{
  "residual_init": "none",
  "nesterov": true,
  "max_steps": 18900,
  "batch_size": 128,
  "adamw_weight_decay_other_params": 0.01
}
Rows from block 3, named by matrix and row number. Each number is 128 + 32 x the weight over the matrix's rms, rounded and kept within 0 to 255. All counts start at 0. Numbers have three digits each.
# emb: conditioning projection (model.enc.1.1.emb.weight, 128x192), inputs 0-191
emb.52:103121155193111135159122146144143127143139134118096166133197147134131110138159121089115111075131116114118113140104052146128078127128116151119144125169128142136134112134157119126109144108138129099154109159120138103111135128141136102117106121108135125144157107153107128142111114108130133118140147133139127135135112104123169121118125110122114128135141121138120139162108171122150140096138162124145138141142138143093115157149147143129128123139135135151152128134113092152104172116149118142155078114122139138130123161117122143116139105126161172138132153135104070131121145102144145094
emb.53:108106136119097114114114129122115083163143114092139117108174143102146168118111125108119126104108159138135137126100209124126197135127143117120121120119122157136128121120147102121146164150114137119111126134146116138108174134114121142110109098171120122104139117126109135087142158136154112152123129110117110114142146150130134152127112126118139134126111114158113139093109143129130138162099125116113115102127153122125125144135129128142121169139110094104166143100127130120160133124115120124130113218136128089121112145122121154116098125113151136154088153157122105135136134119133139127
emb.54:162133149074132124130095152129101162113145157128146120110131161093129255122104104104122163144100086125112129119083182118098072154120110120183141098190136073104117117132123145157156015120167116162128111149154138165127129138152058123066131088166096101128121152097138125115164142129158143124120120130090103088176069168180132137113123162114111138128104095118069133119118120112129076163059136117167143109112143123147154148144101128161129176140115154131091127192000048096120092145084135090115136090145112127111124128159089175112014165130122091129144121121140130073116153109084093120
emb.55:148139119124116165143139082051105167187114143082062112144177163041115118179138129100146091140102147113093060133132145131060118100158099094069167108131129048085155151137171102104146057137190163107120108085180125097171115104120138159084211141146108151101106109138116158139085139120118146138133166144056145099134143105120147158117145164125158153084129133171131099145145162077088117170059163159143109158152096117117139160152099125159146227112133144133100172149056071171102090168076143118112086089150062156104060091096069141150158149160085091120083178176122141111168129150114101135
emb.56:085121108125120135174115106116113190112163134160140095053088086179118171153126138122067124110086146114181102147176000131119126135143134133192125100128150162030119145107148136136152102119055073121089100085066144073121171146162101137099116107159094118138138140133073131169132179094119167092090118146129100125044170184139102151136075161123147133137134108115127081141120168085090106096161116118142140154116107137135099127126113173128111122130115128075125097100134143097106144101126145127115117155089118135127116094139093073106095135132076112141110121143152255209126113130073105138
emb.57:135134201117088184140132153173160192197114151132023128174129129243117139116140178045118157111093139081112162160132255108077208122138100061174090133129174133163132171112164172111135032138249111120105157105105115143127071126118117127088074126109140136136135141134121156087117178120148135122189158157094148154188114159082117175140158071096138093127170110209139110152063097141125156115161087141131116140165126118129153080112072145104140164142135129135102122206000153119023104130079133113157137086168092098102062079115100129108125114142138100122116127157111065035131140105082093100
emb.58:128131138117125124137121130095127112120151093112113110149200119124116147147118098108133099104138137145132119150112125170138166117130111147119165152098121144119132171143113141127127119099125120114115127115123138091145144154119113140114117117098127139157117144142125110101120113156159094099116111129119089150156120142121132140102122090146124160119121154122121148140117109163141131117142133119153131139098109135126124137164123181150089134112119147105147136144086115094064162098138145162096130126147134132104151129113134140126132093122128143120132088141132127161159142116090125100
emb.59:102113140122132113125130150145120156087137117157073142126072140132139116104136163099110128128122151119152111112120143130150104118127136121114119138135123125119146148093108112138139106100163130144132124116108121149126141113124136138116130107127139149131126119119123117130122128117094144129134130123093118135158134119137118124110103130146142110128140130131132121118099136122130128129102126126137123136167110148113119110115114141125157157130097123076139136070107168157122150126105092143138141193152154109126117103089123124114109120108166128141114146110132100166102129133089153150
emb.60:135082103093095132162094154049114159129117094116185098091156132070118018133092102093089167143106093099079124105110031067089083113092131132151182133117155125073164092119084121105093167144113116092065110100000080064135123150104124131068107137163138090127119097079041104126139120100162081126113119098035110129034079082099125163091137165125113114121123134103105077128127095136131120111076125140071090132070129100122184126159100145127144109133143114025098110032103092113060005154035130123105104000095120120080074072120115123080057159126110115149153114124129103085132085121077114145
emb.61:131127136149118119194132118159155141129121145106085129142110123173166152159118131067106132152144164130091175113127000161121157110116152106144159144179103074097118127179086116129145137103131124079125126124075144101104098140105103113104094159144126098097111158146186108060090137139182177120096113137089135129114126109076137149122163123086133104113116140164120121125131156152130146091087158162122138089119128123123132125127136101102212057136138135167153138137177129135047186129117144137121121112108115122130085111156107071100086103169162156172124123137108152107158117099097164148
emb.62:122128130070095133163154132134165166160094101159224102235225080075123130088132133000097107108071173101162147230168199163179188134141159126120160137148086150144134164118140102103109085156204126155110126117056115193072139128110130147110183133091095144151150148112091140047092092140086216107151121095086139127220058166138157179151173104134165041158122135112134117190098124171087101124083087163113123151092099105092103151124154128085168123111176150192121125229075092129091156143067136107125130125103121104094053119130130156091176110106136171101207131116148122064148145133077125176
emb.63:133134119132144132163139105105124099134164141107085114040182151161137255134170114151102125147119086100135138149167157118135042112136128107180064149168131108139164147126111114127229059145075148120096125125093141152116133135128120130064127120137073103160114123122183100155103122120128113113121119138082110131180110122076124130148076131126093172144130126093086114150177137105077138115086093086148124141116128146101129155110137126112150169102080148045139116154054130137177138128123163111118163110141155110128056144136129110117125108107158123143129129146093235054133119103168102162
emb.64:111100110120167111106124108157137165124104152114151111091156132107115105155148175131096113125063114103099111119122255092101082115121090115105136112139114030107081116090134124136205110112125114160120116139033113123113116107108092089104116114128110151121150143108134123148112094102150105158116144133063134164080095086106118078087114120138115167116097120116142071100080137104138134093130117131136142104159117109149103100113125098138022162135142142112115113023133175110083101150114119104108145064154117154129096132150101063112098142127136126120069123098129102110155165141114139140
emb.65:111129137086091128046154119003077000149107125067086169108121176077144137087109133146149104102145071125060127074131000105120085097133133158071141123087126143133113150123133120130071165106086106096114126166169123119128138116077118143133102165159079100151161115142079134114139134138130025113115105115135179141145118121143097150108112109124151177120083138160065021179151145118121110129171123158102104121132160105143173169098096108116109116121086095063115188224000078142083032116136088097151108037151089132099162079155125140173014109075177075123130149120152081057155066068172155158
emb.66:097126120133090137140102123101110081139078111175110112121125095122112107075139106152173117118016120127047166050083091123117110135123132105046064179130141125099164109120095018113041210129166110159118089136087170129105079140070095130067121153115088087064120128146100119150104039124117182140089114149102146089137054111057107102124111117137126152180112130111055117081141110102131120203067133104136144166129102127073134123112114154110129204118138164044099172111064148115156094119085125110121147125141102123121067165169089086061125163099157114133081076101138085067152161130087147104
emb.67:108117121113113121113127112112161168139079160142133165159162103147108074148137117111071135138133122080179135084141255067079147144101146103135228109129131163143142145113123111134101074142063127129110113119147112146148094131148143146105126121114158108117127133146112115009103060118158080123123147115099141157098115093119116122128125123152133067130130105135126117140121136117134147093106125122058095135117138112161139107133116170130130132110148088067147120045155135129075102120132112110143103113154126105105102113112098121082104152128110159165161116114141153124121134123075120132
emb.68:133115129125127130118128111138119137116140110125108141134115134160122107141114137110122128133141137141120112135124119124116137126129125153139134133138130158125122110149118131142127130094142113135136130122129133143139115119121105124133112133121125131143137146128132124128126133133118132125103124127139132124135138142125110142126117113131125124139117127135139123117114131100126123127132123144126130121121106133113123104134130137151095113131142125141134120121121128130130122130118143131120108134140123130122115122109135165143120102129122127127106118120128162142144138157111149117
emb.69:135119181090145127139140150255169193180095193140217159179183148151122155147122123003088138089092169129151169172013165172093150141140119119226092107102123144099121132151159128151174062101138132165077123105050114186138105125128090158085118120089103139157157170170178134143071174121161095116203179135044099100163111107031145136202094132178186086134125151191091133129086160162113145151068173123155111168151118175158133155113158101104168044119119124148143158029184182118201098168030095129141144102140131126106026139124135193096089117127095135137189160141195234119129076146066167130
emb.70:120125125125127144120114122137143130090118137143102140155126118150113107130113126093123122116145123122125109129120132145116127128139138133122136115148135143150134116149109126131136118121137143139133141113151144133122123119131111119125110129132140131134133112135115127126126140132126152114126144127135141145120134129119136139120131134134145116123131106129132126132136116134117133133143124145125118126108122124110118131131135136125123090131130143142126126117107106111141130113131131143127121134139126116141116128116127150128133128134133140126112130140130152144107127144133135121
emb.71:131125164137178136156121176213095168160141091175125116079153138216167171089110135131030132112129131135074125087139066086111089099176139106146109089085157203120107145034096132099065091136216091066074117115140085166126123110120144132066163126105113099212137156130097088252151097115187202167137138123118157143047124062172097154157100094118163141100124150164085058086138044141172122098102135177129141077149128095137134115147110206145093181116142150202125105000097157120183193113075126136118118141137100147125108108104110124145050128137122100119142133162112200096134171084044163076
emb.72:108131130111089126150136099113126086164076123112136103116145112116173143117156108139101172114142116105093132161116083132116160135128161148073181105123160200114127139139117099097123142123113150131145136140142140169152081126113147108169108108127117138144140087147095120147110096104137168131189115131154147115128111098142115142127121118122137094135127125117154136144142133155122130112153118123101111156122124120095128104140168142118148092121101125119103113220084098123123169128142119130106128157156142130127135135112125142132128136144104143132111123136085041138134140131135123099
emb.73:118103129138106151128138119108140120123110125156167096139135109140126090134105115129144126144137111120116118135114108112126090138131150131113131113132121143146139130121124132117147115109115128140159142127093131122130120128140123122148133134125109145151130146110134136132116118124140137103132138125133129118123117124146127120150107115123128125130118133127124135133139141121129118122129120144120108113131140118124125114124108105095115101120097122161145118174123107108123139144136137113121121101129124122116122143125135128138164110134129153110132126148117106148122120126157160147
emb.74:137157134127102142170146109134125104104130154116153128127103149092126168131133113124145142116155137155100164091091107106115086118114119118122103110100095146183165144149136111137174120113134111115116125127129117153174122143127158134115130136113125139119120115160145120088137114124113163101141158127143121087133122127093134120145134125151133093138112124146128122118132135119127133089121146130140094142163109104105093115126090122074145123130162146214165110172164109151087125125150114150122135108155145106096160139170119128134099116124146089109124123164102063176189109120153113147
emb.75:159122114142130120097115133115126091173118126114045108088079125141172119149131122190132148112134137126126141151106133123127135114157129132106088109159116155129150129078125124127086128140103134095122117133112091106109109149145112131132153133114119185159121084101143179154122175119101154135196169145128126102128089127113127120131111111129109110131117138075124091134118097113109139162096124147144119132145091136168136104123148117152147165157092111125132117126136167122120118137110095132125164122137153140119124111155126088123170116135158139096116156116119091135159146136141119108
emb.76:135127142131124132133139118136132124120132118113119125107135125145130127129121142138117133138135131147112121119152137111133133136130148132102134119145129115118104100117110133129150127117137124115123130108132122137124143108143121137151113133122143123124121126129134121148127122122121148141125131132131132129136140136136123136144121133127113120119124129111125130144111124128128141141121139135127127125139141127147144119121119139116107121129122105161108123142136130149139133143124128126125112135109135119106133116153117120134122106132145124118137111129130145120144139161125142153
emb.77:127126132129137130120118108123131110132126137140143121130130129119120138141135102148152131128153132148118117139112119132114146128128113137121160123137151107131129137119127133130107122121138109130127131110128127128128122129135130138124129146109135145130128129101108117132120115133127143131122138130127125101145128130139132133124123127112141125126132148123132136143131144119137127138139116125126135127131120132132111116118128111140115112120114115114150137136151125119135125136126145149134115127112136121135134121140116110121149118133139144128138134137126126142113120145127150112
emb.78:176126139113138112146099128152149165098132142159159129099094105110113191140155103122080134088116127116148099137190110125167181125168150127137148156123115177075151116128140123103154083100081082143106127138108127160129104103163159130127133132073137122141112116128119118133146127134143130157136132121143146089085153144097132110135145111162139147158104152101137104141145137151118119131139109132103148117128115144159114089106154127102135042126108109139113109047108178148125143108118143136113164107140134101148116152146151060117083105124167186086154152111118133189120147152081162118
emb.79:139102146095101117134129115050086135183049119056077102086179156026114000133132139029106128119125138079128135101138168144061132118138113093088147136129145000099141215117104045074072107174171111135077091055137097157157132117071153164106108127101137131151089088122129171151078092109136100130132154140087149155171085091092106146115127123070135099132133141123105105180151087113149183132075088147125118121151162075142114074141125135092120154091123131059153104096023156194133065099058096134096117215134104125101054129082095082060052142089121117141148109146108134117172104151041107146
emb.80:198089148072135133103112148082152044154090177158109120096138145055104080171121139000113166155073156183151126073197116121092128131129088148100108083094099071152128099095113072114157161137118116116140142071152143137132125118118058138089146116123144100196165109114160100121129112139197098122145161114087113119078065123130133123130076098128137139173154091145094104148083132121132148118056075169146134156105072143154111099167122102093104052101141099213105134231112069132145132150018143163091125122108140142098038172157108069133104100135112099089131140135142090000084177146131133148
emb.81:132111113129130110154143108147121137144152128128117107115143131161098129121128138107126116115135126138141124112129113134123110125127103144129135114134135143140146115124115125146131132120125142125119108137141150154130111111159136122141114107127134138121124115123138127117127109115102126137102135123129109134108132141124106138145114133129133134126135128102126152128139124129097117109144111139137139147126111111126126147114113121126121114119129112129134118114154115135120136150132131125129114134115131129136130124144118111120144119131110145096135116129123119156122092134118147106
emb.82:156154162130130182018099151040091035117154118163104126090116124066154031134121087191185147090098157186128096163117091132180168136145159133061088124041114149123101114145126149086080186119206165169158111166143142123136109115155133141139171121098134159114097148185096123109170046135052121137156136137163157068030099146140150131157127113129119123095142150102103085095096139157194093151054099092101106183131104147089113189128106148146136137116142151161109132083043196090156217120143138134125122186102090139091169158142178106175178103164109077078071143133114115056138129133179122038
emb.83:114106110127060150144116091134096158133089117157161097148105126034147008100152135037133156134155174096100130164128092194123166083093128094101150158125139135095136092127118135138164117118139149119129138132012165195147123135142143131114106146175071134139089128118180119016112166087063164087160082108089074090104129130098064141147158091151136085133155122091123081107143164107168144101132112140127158152101111124124130073093145158079166044101154159131147127121061113117047093122120149129133123076136121113100117077143115157137122104130139145105155099110119000123159109131115161131
emb.84:150128149100144126141130143188160160115157122150113136125081157145148142146143124097123131122112150091162137118147077166163103112127114189124072101094136125098158158116144059132123060131123128146094124183199147149136150131076193110056162146167107125148117136088134147208100186117227060142091141127078103162104091095118150154167173102144141126132141130118129052156117117115160139127081164161128101170119115152119154156090075105087197156090140148196109163131045143153082034118113118105168168196172088119115049131133097085138116139111161109108091118138153134107125099120081159130
emb.85:113100124132177072059147136136121090152063091160054110168064130104055196115172147191114136096084085015171160062183138088123071116134130072097123118139118064107154137126072136103108091109113105138108057094018081117127087118107147082161114118076116184156109093095098085113134041135044213150106165106119110181156102060113164184125099079088133121185142164040044119132086169108110096095090112091096098128146176075176144106120120111114124091141108158122104097143037109145121186178130134120115145127166137120115113174144123070066128112134108148146153145143113067105103127105138109167
emb.86:135125111141135130147098115158123096147127144103124113113087126111140115111129109109141129124159121120122139128121085152113148139127143147105110131135132144138133130128117126116123159124118097117128132126117149108143085118131165057122130098126128129145159125107144137149113103088135157107116104158111120167088092101139113165153139104125130084141127109074099102141155134096132118130111099140114161128093117112139096145098137154123158167114122133137158116147166081105104086097128142117119111124111116120127134103173122117123159143115117127132134118130149112152127145128117123138
emb.87:142109112084138112138145106120116082135033146109197130102172146149173046105143110012113166098197148048106107166155112083080189176108080078059152173116155109130190135166084137097183062149098114119088054108102145122116073160118112129211157096115163112099136121089154148123103075122201115096144102116103106131163076121167165163114118117153093042139158128126072095183126193122133122186155098175086129060096155095131113086113154174091101124103139109000095058161053058127173075123102138098110114185109113117107087084158102083085163173144149165116210150074136000141094151111152139130
emb.88:111082146080069101118146089115094124128131125118111129128093125126099076103154109062085117132119147139155107121172163169135116119117156120053161111104155118092143104111128071091170065147172129103104102092033087148119164146130168129115125105143090102143114144122183132094141125102130167137141078087094081104104146126143116119141138113131087113108118084110145109127154114127109112137078129134103129106083112124100160115150118139102128087112106125053141126091153172122141150096060151142119139114141143132090065109099122159121085132146112106133100153125077247184126103165118127136
emb.89:121130106164109137114129149099093131100147138111155146133074154151125129152110123189134115173182102119131111112158081112116120102115090119133163124135119067113128138113118136140103159140083148149115094147148130138138128152138151107180118151095117129133119154112082102123120120125143142104142119079162125132133133120135119126130132094135138127142130126149128143168139119084138128134162152125106152160118112124143120146117122116153108091122134126188132111094159129133101100153122090131147103076150125149146145131138139104124115088152102106114116132132100194153124126097141112169
emb.90:110190103128100112125099093011154000130104095095126066129106156132100095166120108160138165176114162174012141077088022115169121092149097174126013111087111078100113156136168129072096181142076124086184142146164063004179080167106125127074145140080075116133116126171092148134133102144209100087088120115064127109104126131130135133098156112140150172147105105078046073122174115107098106129049160089075136072141095172158108176129115135097126166100127136116147133255000035132140069135079119100129136255092109128118126119120122101150139024113144078110128132149175247073198109147198114115
emb.91:081142151139140101169083119130129121109102108148129108148180118128097126133136114152037107113147127092138093164183122102146078091152092145100203097140120112162074106145145156088106125158102136103126131138121094099142107115124147114130144137091074137127142130174120157097107096139139140187129140142175125161110165096184134105173089093142120112157132149136143185159120179139064131121164162079109143120106156112173090137131172115150134111113125111066135107075141194115074109106162137154133126112143141103164158133138150127111114128134106138129194111076147120129159132123126110147
emb.92:120144113135099139147112125079115068136139121110168109139157130128117152115125111180164119148123146153108126091102136148125135122113144161108121125110118114110154121115134128128110164140120116153154149146142129102129133122135152147126138124127134134139161131141151133108124101148068140118139131131117130123143118140118140136117109118127091138112133124116143133128122144134144124119104140126121105155102124126142133156125133112142128156134127121151130137184129108111129107137142119123144120125118126121122140132114124133132184127125118131103151120133113150121104100132175154141
emb.93:122106075147127114108130096091135156129158122142200186142069123187135159146116096191109120140157161124141161110151077129146141115124089132136155101118154123036111073133078130145099133121027150076106113107105109124115010115183152103124149128135137127102123150088181090141112219134103133116119099123151143137085138150175117148141094123127105107141102130096102097161109107096115114091143160108134192158104145119133089172117164120144153104120099115104180106100105224109114155173108129115109154124173152126126150116169142160086091082113149156115113093084117199163129110105129155130
emb.94:140118134153153132127122134128139137123140122155137109140109125128116113128127118144153132134130152147121124121113107110102130111130132143116138135122143134134130132110133141121122096114108131128141140121112129113124144159118144134139108136129150147148127136107139148093106145144116145125127142131143137128118131132121102137104129128141129126131140113145137117155130137120140140107152109143120136135104141143161130136126118128122094126126126147111108148151145143141102102136139139120127135115118120134119136146108123167120153109145130144107145109099115117144152108134135114124
emb.95:125140100114148133128100144127114136127139116122113130145147118099117102112130121171101134118130126100140127117110181130146134121125124143169165132114144141068139116110138131141140131132121098110114111120090138150136100124138142127163148125102113094134144126131133122128125136139113119131109101099152119124119142123138129124135101142138112105130132136136123142137121115146095145123149124143115130145121140131140116142133128112127106149135126136069108117076124172122125115132157111116151135106142153127110141134126111141104091128116139110129145106114093150149156119127080136149
emb.96:117095117122131098148119130111117126074093145161153125202075118131105123157144110117146098086178117117149084122115041125151168113120113129172135133097108089107169127109155152117166068098085132159125106150131087164179109106100145195185134166093137143155116138132095120096147125126159235119189130153165115143167132135119125162107162083120155121148148147124137142173160150129108142125170121153114139170105132153133136130143146159122167099115129128123153124139083164128091125100146150150159121138122157146096138126126130103122181104128152148104137136127101078176142126098140124132
emb.97:135099190094082083074139130170106064124066098120140093088113113076139181162154115166091080099158091113125146103070003112133150105131100091151059129072130163098211172161125124118088154145203119122083114093208098127147160105144148142099073116100089160142148110212053125166129118159164092138128120153107136124128117134016139191097121092115132145146123103109116117102133162131114143092113128110130120127112148120137147176122080195086113137121164185152110130108109048097211076121145162137097124068100108059068076109112067189131168199121158100165205100150100022081143138097137114066
emb.98:129112114137091125103105121133112109111148129110074122151125127154159124120133123130133099130131108180161126109088129139108086137130119161075132142123122135108125103103136098162147118109187155145090100159057136182117148129152141134137105129148116133133146108100157119157129075141102146111136109138115141131150112137082111144115079123137147127093095167111144129176104140100137113181102145140094123137121124123139125141107131112110111176092128137088119109067092148103141102120131116125146112065121162088101139154142129114116096108119108123125107133092115079118100076153146153135
emb.99:120130109120122113249096119083112121098155088041158149095242152136132218092120108091123143141085140125143156103094241102144158170097176173224108103139135119128184117104082134126170174153179116127088081177106096189131105128115131115091043095125123110095118140107112125071153155105120111133092095104059087068134052135123138108152101147161098174121118153120090167084129095136141134127007109138146140080134150133100140081126111130171196029155138112000097106103222176140255211154077122128096155183090105122139117114141174177133094144124173135153075152128086166063099099090079137155
emb.100:120122131133147124129110127138117155124129121138123119124143108115121132105115118128127125114120118136129144132120109123121145126122119132127137118131141141123125101130117136142099131106095112121142118119126102125119136121134123114134123140134120133124115162115128117136144134126115133133137138132137129134148128120126125146128130152132137125114126134121132140109113134102127139113140148150118120124145125146117128125132144122136115145127125146124151108115134127128134129135126142126129122147113137113129131137124119138132133119131123139142103122135135143131105127136116131126
emb.101:107114169124161110114129141121120101133137126117029128135115146088130078149144115205154108127110111109156122096158071088100066134087120103170138110145119072096157121123132109160096049133081126155127139116059145074142131105129137098109144111152138144142112116113154139232122155115097094145146141130117155172113188128068157149090113130091186125118119121154134123149130144155133106116130107156123122147143144118182151084117112117137085125119106121060104105168073114120093122137118139106123119077100101100152124117132096109102113118142116114142114111132114109151111126128119117144
emb.102:111130137137130123146118138130134153128139141127115113123142131142134133116141131149142119123126116150124118152141109124130143107129142146131139151118132140136119108117125127133121105132121135125138132141118147127114121133129134116140104129122139119101135119109135125122132151118107144134115128122140139124122135107146122125117131117138129119128129122139134140140138131143116102127135148154129144112105124125131135132127116130147126141136135117119121130136148141131126132125130125141124130095113123136139132119136114137117129123137118135121130083140143150132130116146120117145
emb.103:138138087105149081151117094018114158116099128103117101109110093169148191136151120122122103140132126081150130121150000121107134131151141091151127134078130095095120118085095135101054047086126171160081098140129099112084132159114120112125132119148109083089113157130133087207139190161209104139123092104087112087096150109087091095117145130134074182104091120091096088074127135098145121177124152146133134115113119083139147114116111112159172182107096098000136098057072143090179109084137133142117127043156092102091119083111130132052053095112104090146104145117100255071108128106149159143
emb.104:180131162108065113165158146145124109137071147113127086112133140178139123130155124101161099092162098109101145129094122107105115142083121111116083125143090116136174174119124140079184107146228111145126138104106104136123140171107145115167124114169118151127102097140127169131101126106102210136163145139147105155176095118092161112135142111139188096164135127106110169088172127133121141150083153158128103158178114149123133139120063157115155127126131177255139130182107092139115140145130180131118082107103091126148168115165120117104131125128108158118110117109114054084163077126169130106
emb.105:124124116138120132128115129108131133102137129130131126107125128154130139134121119127142133137125134149121128099131097126140129145136129143134138117117127145148119104119133125125130134123131124123142136112134118135121132136143144158130140130148139138117140121107134141123131140127110123127123143133142134121124130140113124115113125134116098125117118109138131134133127121135121130118137126124127124125122119140129121127121120122129117125144135137149138148147145127124139132136135126127130124150104136130124133133126130134141121118134121121117122118141132136145120128142133133121
emb.106:130133129139079084101145139120131133161133144125148135124090151105109137157127104120169097127123144135115132141077173128133128110115145155184145124167149149144149106119169129109134144136147146108129098150128096175168126102130113114132095102126099147140115140136160140124109149115109137133141114178129126105116099133126146120116136120126126129115120136164123166139149137093116181116142096117131129150127081113143172107102135131117117106107132139214142125138086141102139154105091096118131133126142119137112112143143118141124167117110132137114115163138111072123143131116120113106
emb.107:153112133131138120170144155115155135120144125126108125129109116188123147147149109119129109103145157147121098124094115103105089110137103136137110093160115108136111126121120127133135107129085122132124105132148167156105113114151126137132140096158124165132127113155156119112076090144090125133116134142130123112127127126119131120121130163104114124125126126111133123125116177135109130157148097123155120133134090123091134114144145132124125120092140127110086143116119173152159137103117142146149139123157113148121120148139122114137132133131109098105134156159128095167169124145134129101
emb.108:124125131132152108150130124127127121119115120126120148133165144152132151123123122126133116125141114127131125108147156117137109132132127134116142149108124114132114108134121133135130116131139123134130136127149127104139125132120127134128135117141126158130136127114132137121137129118132125107108134124139120112127138136144133135124123139122123125114131127124121117131137117138129121122140158108142130110116131140130121124124130124143108123132118125095127134135159121146142142128126126115121128127106129149118132121129124136126139141132121142117146116130126155152138117144131122116
emb.109:148121125108086130158141096113131134127101113146182099116104157124138137169116125083097140180064128115157139149088203138140135113121117112141107134146167144129115114165154070127116114090125144112128109118077126145125149107174118147057122159130132192099158128117108135170096179117150118106137133121059149155100110139126119115101111129180160108144100134137129092186165145138152109094131132110149123118130135097138115136137130134120109128118104123106139089162111074106118157102074156160102109158120115120107066120178082106137054141086162159117149149144134146092128147185155130145
emb.110:102114189123038123076096119170129166157121138124144121084172124162103112136123159112185128191003171133137098133038020152100147082123108130163102126094163188148227127130117014135142149088093113144173133147088172151110085170121134132000132129196093121142111105165121126133104212137196109133098101130080144176157031175179093117093161094141111087111096172082125131166131184102151159149075141162140100154106111121113144180132114136093124015105077106193149130221133255133133159093100144115093097169144110122106059148111157137162014096098180093169099161169119102090132100125109157095
emb.111:165104146127108114180153175130129152182121140162156135155138167200107095107127122061095108126000174119141120165128133164100139141155132168197178104153163216110147118154151116132209101155168148145106169102122137190153136098128164170022175145148067112200128118171147094156108183107239163141182129168047107148140127108160145195184109113075151090153175114147145095131139117092155151156138107163152091109076094122125138127163121096143170105082131166194138196107163180125036195158124160132126093187173141099123025145133110118157174124187160122128158132172130037118148167119121160123
emb.112:179122159142118177122134128119135083077118151164097179147126111148114123163119101122142131115125166126058149131140000161078170144145104158148154083096131117186120132158136134126118160135145127098154116112172117235133071122115129137131094119132100134141156077132113154026102113147087185148165151114148116086101120135124098157085162100159185160137114140147126125130060150153155155131178143108125074116138102134128132121120095180120141104103173166142161145127140126133062158116134106153124179127151115113116140126141122119149104117112087130096160128167165042191156159092144101080
emb.113:142136165119062137059106111200122106166151122180011099140009165144192092164127163067112117067058152141202127162071171169108136157152130154048147137142126121149093118159198063139065239137196139143126146099232171211115093131129103124071180127191096114138133131128141128173145007115113167098167101137090161147213154156080141137190160131215132106145135161128168110051171132083155064143139160160115139126099114159116073140143128129145168070101149086139162154088009127108148192103020128079124090226123114120094048120110132136102097142084160108133065167200142000179134195056110179054
emb.114:113128123135112120138128123117126098118123126128129127153097129120119151122132135122143120126131125133112121098110147138119112120117120128151127113108118143128147131142140137140152143129123131125136146119123126138121135130114124138137101130126143133127127113139123141121111125143146133116150148130138106149116119126133131114130114132105119117108135109128129155126112126139124137123116151129125110145140114124136124131123132111123105125107131123128139133155116146105126152135127123137122115129124140129124130131140121112140133114124116144128140139129130125151120104119150139134
emb.115:150126169087099113000156179150151055113061140113102110087000124099142095191136120134107131094058144090114157108121061170124172067118169123058057132169111129171176201115116093038057119138191151163112108103079182096137104041127144161015130124074109164107139080186130119196061093100110173138137104177057088149096088134137145153103192043104162122142118102065075176110140146108156131113000048064102138161141065065128163133115086147023164188119106145234104159159083110114089160142040166136090181144127124031106022116102139061144022108101171108114127128161194009075197195154147114135
emb.116:161136134165113166133146140087140106121112135143136111118114113124111141139136110145154095096119126128089127112126100161141084114118110160143118131113147172140107114129154129120153144135152120095150129156086154120129111138156115105119130155129131116104138140138120130149132138135110168119156117134126097128162110126127135132121127116132142137132129114121114143154142138133153121153120138121153122125119141121116126143123158147124110142132119136110148136132115137134107157130138135139132081093123138123113115146099113114135146125127134134128145127171120106143113136111155177096
emb.117:123121142136134119119105122114112127134148120117141111144149102103132150128133122110121134109125133132155104106119156138124122129141153104113127113081109111146118121122118121115155151146138124102128131126142099135100161153112138131138124130160123127093117129121118135102132149151154139136123119101128136107136148147127112148104127127121129116121119142147109131121101125137136129139119154122109115107139134129111139142137128136142126182153140113113154121127134120152130116131119161133143104178130133123118130133099138145120134115127140178142103137139120122144162115109144145123
emb.118:134074103140108123087154199120128136183090123129107103112149154154157190161138118029094106109071055105109092158236062117087033117150164137082169110131138178108125083131131039124147077100191116138112097074113131121103136157097116163058142136081138118133110150114068143230134228149114189157112163103084108148091099073097080150146106093114133115181131111154082015134163166146057144143118144180084118118110126095135132137200120157145122138134113110253122117135107211151095191086090205130190135072131124154114038116120112150126120124146113167134182127097115184149150082141140185157
emb.119:107122121113093119175109095108129106089172116088146112152116121067120142125140092076164116117078117143125131122105134130092125116144157145140145118122104079120169123095122120145113147114162122119162129120079116049114173156092130149110134119119138130112110129116109103170125067163116105134147110104066135116129117168115134113125111134117163100164131108130128122071095155140098091144079119098106126132143135148108143112153090087129120111124113118147127136170137123108119061129114107159110137111111133098124075115160139041131103173137124178117086131130091182064107119152114132126
emb.120:139132137128150078129117135126129140127112156124132119119115138162138166144144141077060108130121112103161143144246046120140106156140143104098144106144122109097144110131100143146185088121093102151103100139100140102144183104160148115155100092119137122112135137143112118086097104125137185157140136123139142153075129144158132118142097110139138126155158119123147109140117102129105136157125128075117156102120138117131133149152146149095131105113146124175130118103112198140125183145143144145126133142148137157173138149144158104113070124117157157134162156109109221153149114129087101115
emb.121:116139122123154129106110116164145131124115131189108149132115096124131066096149148165138135131156141080125118147063232105118147137151153101212111117165136135122174141125126163137171105151092136097131097113179123134106109123136179157168125155143129161148134107141123142095082178149116167136160131133155132130099152156129151126152150126145124091116166146145154108139114137138123141135175133136132114137115137132138143172150128100127085191110085122136126147198099115144119135104153139117147151170128107114116140107129114086124187140106129159141140153148143118141152153073087135104
emb.122:124125182138133150113115129133140117149101152114163110141115147173111151133128127127134126112116147117148124133099133132145129134116123154093125129117147156129134145102147109141114124146135115127140120105106115163149122155129178106115159133117126098150129113112133121098119103109100167129161116114106138111185119126138145158121116098131131116138122126099134109138138121124160108102099129147145131145112127093154138109176175138139097086109139132154156136130161117092097142107109129152120114122141115119131099118128133137126131131133132155130119118142126150110147100096123152068
emb.123:116109152121125131137101143136131143107128116121082142144073120142106120117122127122115126143133144139139102132102120130142125141121134119118151160112120124137152160100133120140126127128156126143136138114096101164129121128145132139126118112129127157136147129115141123116118121122110126144123136119104124114154117124130107136122101119107136109133141107133124113122126125114126122117127127124150123137141131141137129133116113129130132102135098133087147132081161155162117115116125130126129139134142134127120121111104116140121126111112148137125109148115133108157127108125128146151